Weights of a small masked image model.
Training: 7400 steps, batches of 512.
Rows from block 2 of the encoder of a small masked image model, named by matrix and row number. Rows with one number belong to one neuron. Each number is 128 + 32 x the weight over its row's rms, rounded and kept within 0 to 255. All counts start at 0. Numbers have three digits each.
After each neuron's rows are labels from the 100 images, of 14848, where the neuron reaches its highest value: "patch colour" is the nearest of a few named colours to the mean colour under the peak. Only what is clearly more common there than usual is listed. The data: stained colorectal tissue patches (NCT-CRC-HE-100K).
# fc1: MLP up (encoder.blocks.2.mlp.fc1.weight, 768x256), inputs 0-127
# fc2: MLP down (encoder.blocks.2.mlp.fc2.weight, 256x768, transposed), outputs 0-127

fc1.328:140119148117173084152059074129125120137166111147149137169126123081152167119105097173110131154108123155093086150056130165127145120158090150102097103090105116094167136199099115087134171081171125146104182097165162157204091081127136131113160174146193179186089126091068103098114103061092133160132185148130104148120090126101173114134141138162193149154162102132164170173168100158166151106147
fc2.328:117159117101116170140136148123164184094154153173140117170124157163079077106180167097113130089091145137090101153198091114160121173170134125136087129177164084193148087110103162105146102177188096119166149171062172136137183121100117114072116108146141102150104093155127121168074140181146150113070150094128120146083161126104114154148137115099142077116146176090107075094115073191179078063095
patch colour: purple

fc1.88:170097148109137123134109111132109131145167118155080153061126135119072204139114185055079159128177095140101106168161141134098105116099123070139154140143148114131062166154114161140122095138154116110127059144078147119104155162148146134119122163108040147184089140145103094126160090130187028169094185131168149139121148103126127114086135163160116115131164096139079124148112063144156138082193
fc2.88:094150095165132073096144110057111159165141143108155079137150163185089180129125123130070126128100116095105143166155141121142095123080116087079132082165198123083139160116129129108113151153117132119056097117101178113108162111069125119125131186179115095202098146167150157152109181113100090164124098139140091100133158150124155080103153059150162064128134101125113134151135101151188163068101
patch colour: white

fc1.706:126178153056108163112095115189101143131073162157106110100142171122098189040136149115139092103197113116109193111121126111102131116101121131075077203136133126156135113099131108125141158131145143071088136137116086158062108103120071135120198160107159176174172069128111157132163069097101139111148065084141140114137123164149146112112116072098141158163131117117130166083130133135120139189105
fc2.706:157149053144097119121205126124150103148180101124120064153154054128142142154178105145074151184092142142121073129115163125124135146179151156104121133111115075130117145124148059201101165144127185142136143172153129132083154168131130099108116164120096140126072153171132135092141191137048113132157088128088150129110119070097098160148131151137178114101165152081160108186117106151136119086109
patch colour: pink

fc1.265:122097110125124106173109116110109138135100105179104165118033163121162117086132149087076154136149166126168146143110172133118152120106111101166146138146109101121134126113178126049158092076084139114160191174140145154150090117160170075106129118098100076153101081166171064140149161133150148107152084098120180139104179159103170130124174151098161138183180079121170111185144125161118091080060
fc2.265:166119153121131080069109117137116154098077151095119160205117108096138118106096162163114086242141110133132163121143125214118164100131146105095154179124126116085144126138140209123161146116090125172125184089173105172138117105159147103119139099109112154157127123084113127110200128121145120133104138130160118160080114133106108143150133122123132176148078149165144124113141094117109106074161
patch colour: pink

fc1.612:137121159122186079130142139123114103147120158104178093151206087169161087108083081137185120133092110197132113109112136080138143120116122179075176146164124131058167149111148066172144142132078156155155154134141175119136127128107161127093139085161121093147147133111130111133094131157134161111106073159086097093176204130127172094133121168140130170100098102155164131174147160099108150081059
fc2.612:099146114128124178113125124152122141093136136123084129085093123054087170153176148098120139142142099121073128125200143170104101117134143081185136137092142118134152086064130184087125124055111121152171107145124170124138100144104123143175109157099114106109122097114127148114197048142130098168161180135128109127085098111098117083109113080112138100188154156139136175121157089151157140183152
patch colour: brown

fc1.250:142155169145124105118065124091108159138162121208180183143158141104143070141078081162097055108142092192139155152079145085120178138094121177107072135112173113067124167154174113074084114072109157074142118098168094155157108135085109106127145141132148169099096109123144156152153174038143136136129094136106181152148153068101095132134124095134113090114110097110160128127140099120183069130099
fc2.250:105076118150127136137064104178140124238119097096124134152142136130117175107155098072146120097077130188188146129090109154149237134132108070095136136101084113130131157167153132095124124160135177070132103075143159117135197166133151108127079121135078155116129148067129183091148108146108118157135112155123163194145173078177181121138147131115113203136166113135137158077135154119150140109119
patch colour: pink

fc1.759:123188085158145129117139100176115140100164115203120112143136151134098137131156138178086145106142124099130131126102112105149136117169139109127116115113129109151181112089143111117161112167116113121085064099151158141088089160199142103129138123128075090045184177086117126102118160121170120142144141111082128108105109112121143136115152069174115156084129178142173157060156195148144122153112
fc2.759:052160149084178111123120181120135120169086171115154127055097121122103132099142088103121088237094113139084155180134148130095126087180079149097148104162086130147170129109122026088170104121132129133206111132160088155068109119100109087095120153147137096170158158071110086129085127118149156165118163099145103092189130142085178154165190114062126161165055146109150139130110140167111142090101
patch colour: pink

fc1.243:078091117113108102112119146183109077177146141113097149129089087109167078088117136130150137121130169084111096120141110082136097092071135161163150157171145154112096179108131162180101157132154169145091155128145115067130100106168087146158088195094161179107134118167089101115132133087109182150138189160098098186137138158121110125179139166124118132083129096123120145151191164038139132121099
fc2.243:115190164102079127144122135148118142172142164179156106051165130123107138105153075107146134115199112108150101122132145154137149172058147111124147123106103160132136094048080151099179131106090096154117124124195144127072133126112112127114119151145144153138120194114147167160100137090113061093184152169143146074145110111118123149098050158074141164166163146137076104122143165152138138125144
patch colour: brown

fc1.662:135098136127119099105132109126145130150140083140174136111140121076142097092146189114212106140133157137069092084139130132116056214140155201140067107106180140145148078158140164126122123115159126131159167148141154050097144132105090116128171119171115114099135154113112089167101132175165131140186135130151126111143103162141148124131136143089082148117166145143155119157099171101103166169134
fc2.662:148156159183138121084112109139125135066154100193122153146102182144195138159130128169128100140179084152125092173125134082138166098078130104091150105076168183148140168146199145116172109065050163141085092135061088141179150101170136105141131176127127110147120114147180126144118147132115122140142141157117102079096083076058105127091152147145123102152150119112168152156130163126135132182080
patch colour: white

fc1.725:166139077078159131151158126131141126120080136164176169121064144098210102082120060106207115136137111105105139141104147113088083137159113158154123104084108106086115140116096152072079141095125170144134179132118100137105111132144086137092171157119155128145131055206119150107116126128177143134133166125096109111123087073128197167078022073130143111154141134163157135130127157115211125121170
fc2.725:038144140084127113112139082164179123134130147138147092162092084153159128128143089178101074157102133108135187091095065169149129131152096134145121114110066181141088199150143158169139162110112141120132091089110161090137132142134142193139117144138107121091119123097099197115106181123103103088159104123134126115147168106067124169158181167045111115160145158110128174037086075176160144121105
patch colour: brown

fc1.724:089115140124154122159134116159139116127149107143125157098161135161111125174125152120177122134105080129137151148108093097109132091133149152114079066142186109157143084101135154172124187131120141143151080162181075102209141148116141143114100109173043156135115178168103125118110143141045157143098124104164143127125110123103138120109077213121109158067116117126122121162116145179128102160087
fc2.724:165093128135120091075134085102147140128079178155149105118033127077152117128093085120032102196149165096101094091143122104105126146133189148130154084104104035150144158148182183144183100144141164113092142103117182150095172129064116139129115226082154117113147071101107070139120133121165125099227120129155142162129141125119116144080137081122165090172089110141106134109157147087124108154162
patch colour: pink

fc1.93:162135068128137088041172159152155101132069115147157087156074166153070114121145130150137148153179096126108182117182159062159077152153133152096218113171136170083112143133110111106078091154156175152118136097138109157103120107136110129111113125082122134134098169207142108104126107125115133139130087123145129178173087172136111112148105106112118113137167142103176117162103123092111132174032
fc2.93:073130161091163150208083147105139100115175111067150110098103157099148099145164129176096130109123114105145069086121075158161138116123085098137146140101116131115144065090192097132125184186188123142105067082118129059190137109119145114079116178129102168156150106058062086089186113166130125130095149119113132120060157175100156155102092091142091096103098138119154172109179136141181128184109
patch colour: brown

fc1.204:116121164172078172127137121103136117143143205154159138134105140143082159028140102133164164177071136132153161094130179124156132198166126182120131107117151136153108124109136120070114095155143088143050154140091111138123166107158089092123179082137142159146053110132116133099175127054154069076153130149128111095143154145143105161160151123145157188155087133098075137125093089150153111122121
fc2.204:104156162125163108138114138140153117146103117078125195099116148141160147120145150068115107148131080123160148114123081106209145145147159135183105146100088132137144097119117120155175118103156105133102152150159092107152144136092119098103057099110159072158136175158100094088091090100119154159131167139201119072120139078156096038094142119109104142137071091131138095106124141150133169098098
patch colour: white

fc1.518:069153158102089140114133133149144111078111162094095091116115172106184110149101086170148088093155138166175183141131130168129141117112073097141142127111119079085147133121128101136106141059094142096111178082106102170179154146128126159146100115117111129098086160146112051122140146136091112119109060147109124131099135131138181151122176061083073176157101101171148091130100166147189087151137
fc2.518:127108162123137116128111186080141145090189136161193168141112081162180160158187097197067146183076169136102121056132125116137149084113136108118147143109084134164093161171090156084118131130175111114103137142117101173061177119052099168108103128156139151127122123190119187111146120145203120127190142107140111080099154077154036108094105201137141155120133128139130150193093110102136151114126
patch colour: white

fc1.245:117119110106087068150104130130182145190148125149164218136061111173155120074118102072114079129165137141133166149153095096105113154086082096130163120113106158125057144143058129187128097087156099098113130065158145074115195123148116095146060121163152117198111119183145156150144070150170115148133134092139149112144126139112104151106189168130125153066107079125189173138111151145124138082151
fc2.245:150100139130121120116115180180132075132149093141095109162196113142093175125161133115112102085122141161164156097155097102186176120121122176134106181137105131127133069186139169116096125108180159172146116099088068185139112117124151123054191100138097191160144131094103141093122096124066113122173116143144111156147157146155161143155146128147114133086107123121156157139136152116148164143161
patch colour: pink

fc1.86:100187100087096148129181151123127108149164102070140082103102128105148100112121134165123156080122145166120108160187129117064206192137095123107138105126112124114124145075110097174124107175141123140135093096146107165112143108110097186144062153136106170114122082122118105123114130145155094154120173156115158104094123115164165116190122234176081109089101133164102117092093149121153202174143
fc2.86:139125134117133120048105115155137155106090121167158210105133143142075076144075109135157073052124136156128143141101143082134125125103148077117069127116151160099129138153100124152161130176160114114095112121110106118075156121136129118148158211167152120099135132093149143130129157094151102083123202120124113157135099102115137080099119079130151172112146149135123117125117160088126134151118
patch colour: brown

fc1.255:122158187098126154144130124124114122094159128139112112133097138159105118120182147109122137074161151115135144148152216102153137118091143118115109105157178142180130130125110122107068228118151123135180107120059154113162119136149097135134085153183129099152095073109129145142091080129115093106101151097137122118156172122139106127134073089094132064084099128155130088149167138090167169118146
fc2.255:150133148175126124121159139088161111177157089165164121106090104149103194133101113148103111177064099107096069098102077189100165159166106151134099078100132126144088111155112135169176081135111110134135135132101111101073065124131150118177097129131141160127157242158126151103161130110117130127071101139175080124155053073134152059176154147121101188126191202161057111084099155128129090154130
patch colour: white

fc1.505:121154156173102084169086059128118163081085182107112089136118132101116128106124151155099173091159147103190136139174098121097095187118139162132127135141159176098083141101111077171078127142104167088090108118126188135110142132081102165108135085163121132187174144076153128163119186180075143068139140129121109124079115050163100107115115123136159128105114085137119058134180182128135137045095
fc2.505:109110117116121111138139184154180097128104124107096147154160113115154157095076098126132033104108154136105126116092169147153128105153165133146161180074073122135193120138110143140169108092163088141161172152117103127166146142055189121120172117162146132190147116152133106096145121101139109157122094116128184123157104164115113073098150185125065136102165128113143119158139114074083159174116
patch colour: grey; brown

fc1.749:104112168175145092128093130109179134103121123093101125130096137050132116148124072102173100156124129119083141125114127115120142106150105163126120113086116107137161160133141078105085114096186181114094173146212130205119104102101124215144064082095189141176130160136151169109108124108166098124123160135143091126075137109093165190125162153131095094091106127135146132091135079164106190090186
fc2.749:101099118096064079108143131131159195184131145132127136126117086139025157101067205120114111071060138085181127168117140137119188149099176138163136171127119155118085115145159148178104177123127095154155134139110069141133167176127165126128107151137096115116135138077159155137112139133085137147118139086123193157124163133139129110170122118133126170105152093079120146126073132166109073129137
patch colour: pink

fc1.737:129173155099109154140172083098114087168119132114125043129094133132134065155227149104088069100146124118155125157096129169198153098135159106130074113166116105130175093125197131171118135124160096098115170075169105212171131103190118142115068173108153117099127116219080168125091160123112136137151150119086135127144093181088077176124162083174087093098128093180109086148108125076165104141108
fc2.737:107149162086130158155166071114124145161162108024127109129161163134075158096092136102108107115048115105108092106157103094153157119118115112136150132173206129136121166183104178138085066113098104128132136107114138124078155149066116169165205082091153133163116151121083104075107117187132101147132176120108123098133131128128105182084165139118130120171155134154146153141137181115086191119120
patch colour: brown

fc1.380:101151132166179110087163092156174147063063192106129058078124133116140100161149155160137169153091150160210090159117146146144147120059135163104167169139116165056100087106188126111172163107108240183115177127120124090122125126191155142122198154106077103150106131106165126093122118129142125134116126084040155107110171126107162183151090079100184098133144118099128151124160179156099111077133
fc2.380:172168120129138141096069132159129113104140100113122134080091104170108099134057188161151117150159119111088105100199135156131103169117153149183141132129130140069127156193145136109148112110064122120140128119072139168139157125152114105100072135119157117140162073143181107139127162129132155120115117058145090062120112138099115177177157079119158140125146110136095157129167150127106137108108
patch colour: white

fc1.99:079158111175116124130146174126119142080189170078098161189113176110192088104098163125095132097100145146166065163130084090105082189045137115186118113099092148177113154131070162159096164142193160134160161149161163078170122087134152065165164146097133110128070129104152065097148101162166138127103094087064117140161107117190133113135105150139115146108113126112159147105159119105153133056134
fc2.99:147121117086105175168177107123102157185093166075079055097081155173121105110113129117142068115140171137130107147159181174166113108101155154129149148169121086142172156115116152126113048100080092118155083114106161148142182146129192123128096155106176184087160107127119089100127129119122160088121160192115135103127081157138139107102115111155159107192157097165163100082159149110124151147172
patch colour: pink

fc1.128:101082165151180083055026167135138088116100103147126116161138165124131129171126168177115123095084148152114078106109119150072158107086148162139134150176153186147095058121125175127121125148115101161086126126111121110126174120105083129122106190132105207084136171142162134147139158102066126117139164099163128124143134155139097099131137133189154113113106060152132110149127094095126094098088
fc2.128:066142158138136083068085125142129173123099187177157122133088071180101120135137108167146134183144090131130158105116161081107093092121073123045151124174146166183141190147136139183130134112156152130142062158146125155125145113116117138143147133142162147147106148085119133143141154107112089083146082124114058086127109167179133157077088097095189137127136153145098164066072152139107093109152
patch colour: brown

fc1.45:094123130081171179111128159172151073112160097107132131137224146082148059137115092173155125150119138150091112183098052186096150105131125150099113060128180121159091136138101148136130171135181146079149099089109102116123136141106143122145100183138085190150129183093100118174114121141087123119091136110171111100188111138150127146088117153204115097091133109167078162043085134138151123065181
fc2.45:166152099114102138129140167145125113039156120098127124149176148117072118140124105106146176115134111124114128102111148148128048089131111120106148114108114014157136108075145150172181075157134097140137180095131117178153191104124106131127150042103131139226133117132174129119108109176123105146144180161161121085071140102117144162149110123157142180206168137071118137151117158035187179168144
patch colour: white

fc1.295:096154095144126184093176121127157127079101129145130134098189119145122118121146147118168115152091149097139157141141116137195109109085124116109141120160123121022081146086101141163146205085132164132129163111115107100144096109191105120103128100132143164187080166046078168072142073098206093068113121151171149090149114107188175194123106154077176152124130147083146112175136130142148160072091
fc2.295:186182143117145119121118121160080129150103167116118111155097089113108135120118170136058165127166145147141094128120125144120184136144071143090130168135121113228146128107212118101073132157110115142135120131103164091099120128119124144144173173170118103111173084164159115182110165080050130156086126071083153135075144145122085133142115078122085094137114145105093107100113198193112119074099
patch colour: white

fc1.713:056108132138176130117180136144113070156156142106096107186120122070184080118089214135128115106172160136142118169088095098103168169162134145068108074163108161110149144165195143089162145161164139156149136142159152104121115110106097122100083158124125152090119111129135094079141155117097124149172092199118091100096141082111148100070140094125082168095091128175133120143103127206182093119168
fc2.713:093123119140160131115076087150094095158108070090148123091166121147070131152114075106124146121113244138136120100130118185130127111082127091122178160140201091122082131148156177138073150143125105113161140112097182125077107184183164094121125124069132129117130118149134127144119105179194119118129108123136093147109094150152153100142069136117066114136134112185137091110162142115050147123095
patch colour: white

fc1.173:140142119119154106039155128101062060135153160120113214118136145201172155213085089144160074144042138129176109179129141133157108127147159087098124134126140076161107129096140087138115151094077188085082110093100157128086160176098160128129108183132104128112135163169127150216076069068146168094099123175211137122089113110124123161139119164139147118094111112155112125090089166154149097130063
fc2.173:182131163115183073133102129130146111081119127153163100059110096145163104151106178128095173106131137069154128088118172102121113138127184160107093175106123148135098154151169106076153139087151148105157149119137127096121060142176135109107151142141071166124166159149156062154140077133147150183146174149088128172073158069201156115151141159126135119101134102152130068120166148152137105155196
patch colour: pink

fc1.179:125076075102213162050116143123143107141177109161153112125184130100172131181129151089110105153162164112113156145119129167121119159131136067112131121173125133083154138140149110095145102127108121107061115112149097132123101103098085200105103109145134103129146118128084176073179076108116065132176130158121124124106183096070151154134121116194085180140129079176206136140127082108155101173109
fc2.179:117124149017129151140131122086060105143148132164137158083173112145099127162105096161128130066125105092183123133126087071151096104176152164089131161115081055131085081161173142128118091115152108154147110110115129153147132118096097118176129163144135129124092074085078101097121097204166097158170090183154125124146128159143185116146159156153129105181123143207073092124127144170101151159117
patch colour: white

fc1.56:096119170086104143102121161086184132118144148154121155115108182167098000130096057151070143122130180166134127081113122110144113190138098128097205149095137172101189120135109071171118138084081128200138145090125140115096123115145180106082101122120196159141178123161133175121149130102073168100143128103119163182171181178130118088118115173148122136102079134144173140115158160092128165075126
fc2.56:125186151107184094152134123107123098032137122136146102115138062145149199102126133074145148146151123130104053099183155141189137102186119088117126170133159123163138177155172134126028116155167119089113109162093111079154130101113160154109134172114102177083086139115102136111091149151154067111131153155113116113064112132135100161167159128137129083183152130111141139138083090142126099125118
patch colour: brown

fc1.488:121110122080146146116135207177156167146132154159115101128095152138144087146059100119134140161108138095143105120161116142123052081140038087077118099127147127174122119126124090139102063098082119115084123161138139161165102158116112192058133136171165168132124152157156116144114098163135079124204170078101144085166109149127058134096108122116108136093155218157161141181063092169131124132156
fc2.488:133104095138168151089093113152131149123136160166045132142171083151107178132113175144123044124132109156175116137104150063085166106098160139167110093144124138105148086080130075089052156108147077112126115121108075171107183098184142129146101125130145116140141059147120171131181109132135132125108152167065116179163091149125121122155186105158115086127135115180118184099131187119125116159102
patch colour: grey

fc1.610:174108144122097119146129140167098099102148137159182095191106090102160129146126082130142052118139138125182067111143092154145121103157178098164223075068130153194098084122183172123183192140159128167071165100083131139114170187130140187108134113162135117134163154061147146086162090131117111151114104143122204094085179111166147145160173104146151117152155119146104136165125098124127137120110
fc2.610:175141141159134112150117127101095129123084118154159190076073128176100110084137055113155179096100151131093106130150196119124129175153098147082101116170146059085158091110147147102061173097148087184191148073189159134141170091152106181132125161106117117097190146126136142083131154160088149148142148084111117129148157106206234078132122157130122094132134090145124088137148136070134093090103
patch colour: white

fc1.165:139144134096149127148120196170195226129182153120129149128123144197106167113100069151147091096149078107109086090078080140103155107121145160118145150102102157167118157118130090091134062143194127080115117106126155129124104130096088141088077130127081122189148107083091134117092101114092099094103180160091140169118126078078188128197176122101127147148093108139098157186141143177150154137092
fc2.165:109134105123097109123093128173203116174147101143132099145142123164048137123171198171065147144157101110120181186089113096174108117088169130132136143070115054099184123147135138173112175154200107080180168170086155149094142106188143088133136155131155102180130109146212181130135130146083128097172162143092152114115226143175154155172111103086186120106084165079114101157096129145122130130139
patch colour: red

fc1.376:136107143184124131126152164174114107054122132089166131131080154119088118097136150096111104154104150113187168116182104091043148119133101146108136084136071075106162105169143168116175130132114102174113166147192184104076144137127090152148096129071113137163081126101116123131122129152113183139160096158130130124124132122075126079103156126075157118205144125151174102146126115131093156070112
fc2.376:146111115119159117097105101115171072113182156096153102085108098170132148158126180181114118137135167083109148175135136211136096127195128077142144179125114087092156179155080143095105027152185137125124091094135164159114132073087134140091141122157112106143143095113105117104149130169102105106137179108200106155103055153113097091160156119126182199136158135102089108110124136092145112122184
patch colour: white

fc1.163:102111099123150135119096092128056128134096128132163170130150189091099084148095082158131102083095063175175126078182158086142131157120075136162111122189101136110163100162144098098139148157111109154140136149146184103084155150199104134139160105112178151147115121068125133079139155105116156157099146104102169128087122153084076130107152105146144140089112157157148084147108068123074152150164
fc2.163:151127120168143127131088077201105118184170193184109104135144109073160143133144071137125138141167159135088109098111166193105067085155183128103097156127127187164146139119082138087137157063128149182057143109138128107131119100152146118126116051098092146139179103075166149081132140114202108075128116137110149202182167134106088125149138061066192088130099173117101135127097070149141155121192
patch colour: pink

fc1.4:138097169201141168148118184124142131126136080150152143111103139124094069145188059122102148111193112150184104153044134147118134126135083134168108157155109063102140163103153116121145086186108125147154160158088213094125095138147135166116072215103147063110100071170169121105101122123142141106110131130112091087123164132109111114130101170109141135141167136055111132135160121077113146120132
fc2.4:162157201095116136140128084137148189138137146183111149128145124146140149040084179128149074167159125166106117149136097098186138191135155160150173111175115153178105105123117147153134114089107132090093120098153092094129105164174089087152115117137147110111114178129094139129157087179131075179079118120144144131129134126120144120134155175108078178112161118098129162101115097134084123132126
patch colour: brown

fc1.6:092146091121177099164121107086166098111106113127160158082100133125155168086161141135159149113085095143182081168133078149116127141089168109149167152105110138140106060151080092096119203170136116158116126174142126149113159107137142104098108045132111083148138161110121216156088158166161102105121174134116181149158118175153122170170168164154134137146155097133102149137141086163096204074058
fc2.6:079151117149159092126145170163117143085167110120120101114150111165150162122178105090071151143097151158077156099115176075108145186103116066108031116160133137138162101088167148140117192098143096092149116125106149112171124145165136139150112065154055163094134114180088177108102129195113082150122154123134115132179120082152161113189104140118118125094083135100137140140059173033157200100211
patch colour: white

fc1.26:118106117117143132079181051158156101165098164167149115143125117059105169116139111080089105102068144120139107088137120121094082097138099112132080154064138074130142154096095130135167044129119122116091220121153171105126143146115170097119084138156099114187128122149147130144083078121107127211123112108114122139160074117097126134176123129119194129120115121123140146096126131169117124130132
fc2.26:169161104092129127161145136124152146123175088099078120166127075135148146092120169100139176097137136061148087211158144171074173089100110139108196157194112142101128080170085150096101093111125110170118119144118096225146118138093173177125153196107169118073121112119140120091145082120146146160110182116121124137111113149077137120094125118084103132121181158035128182155097154177111117126119
patch colour: pink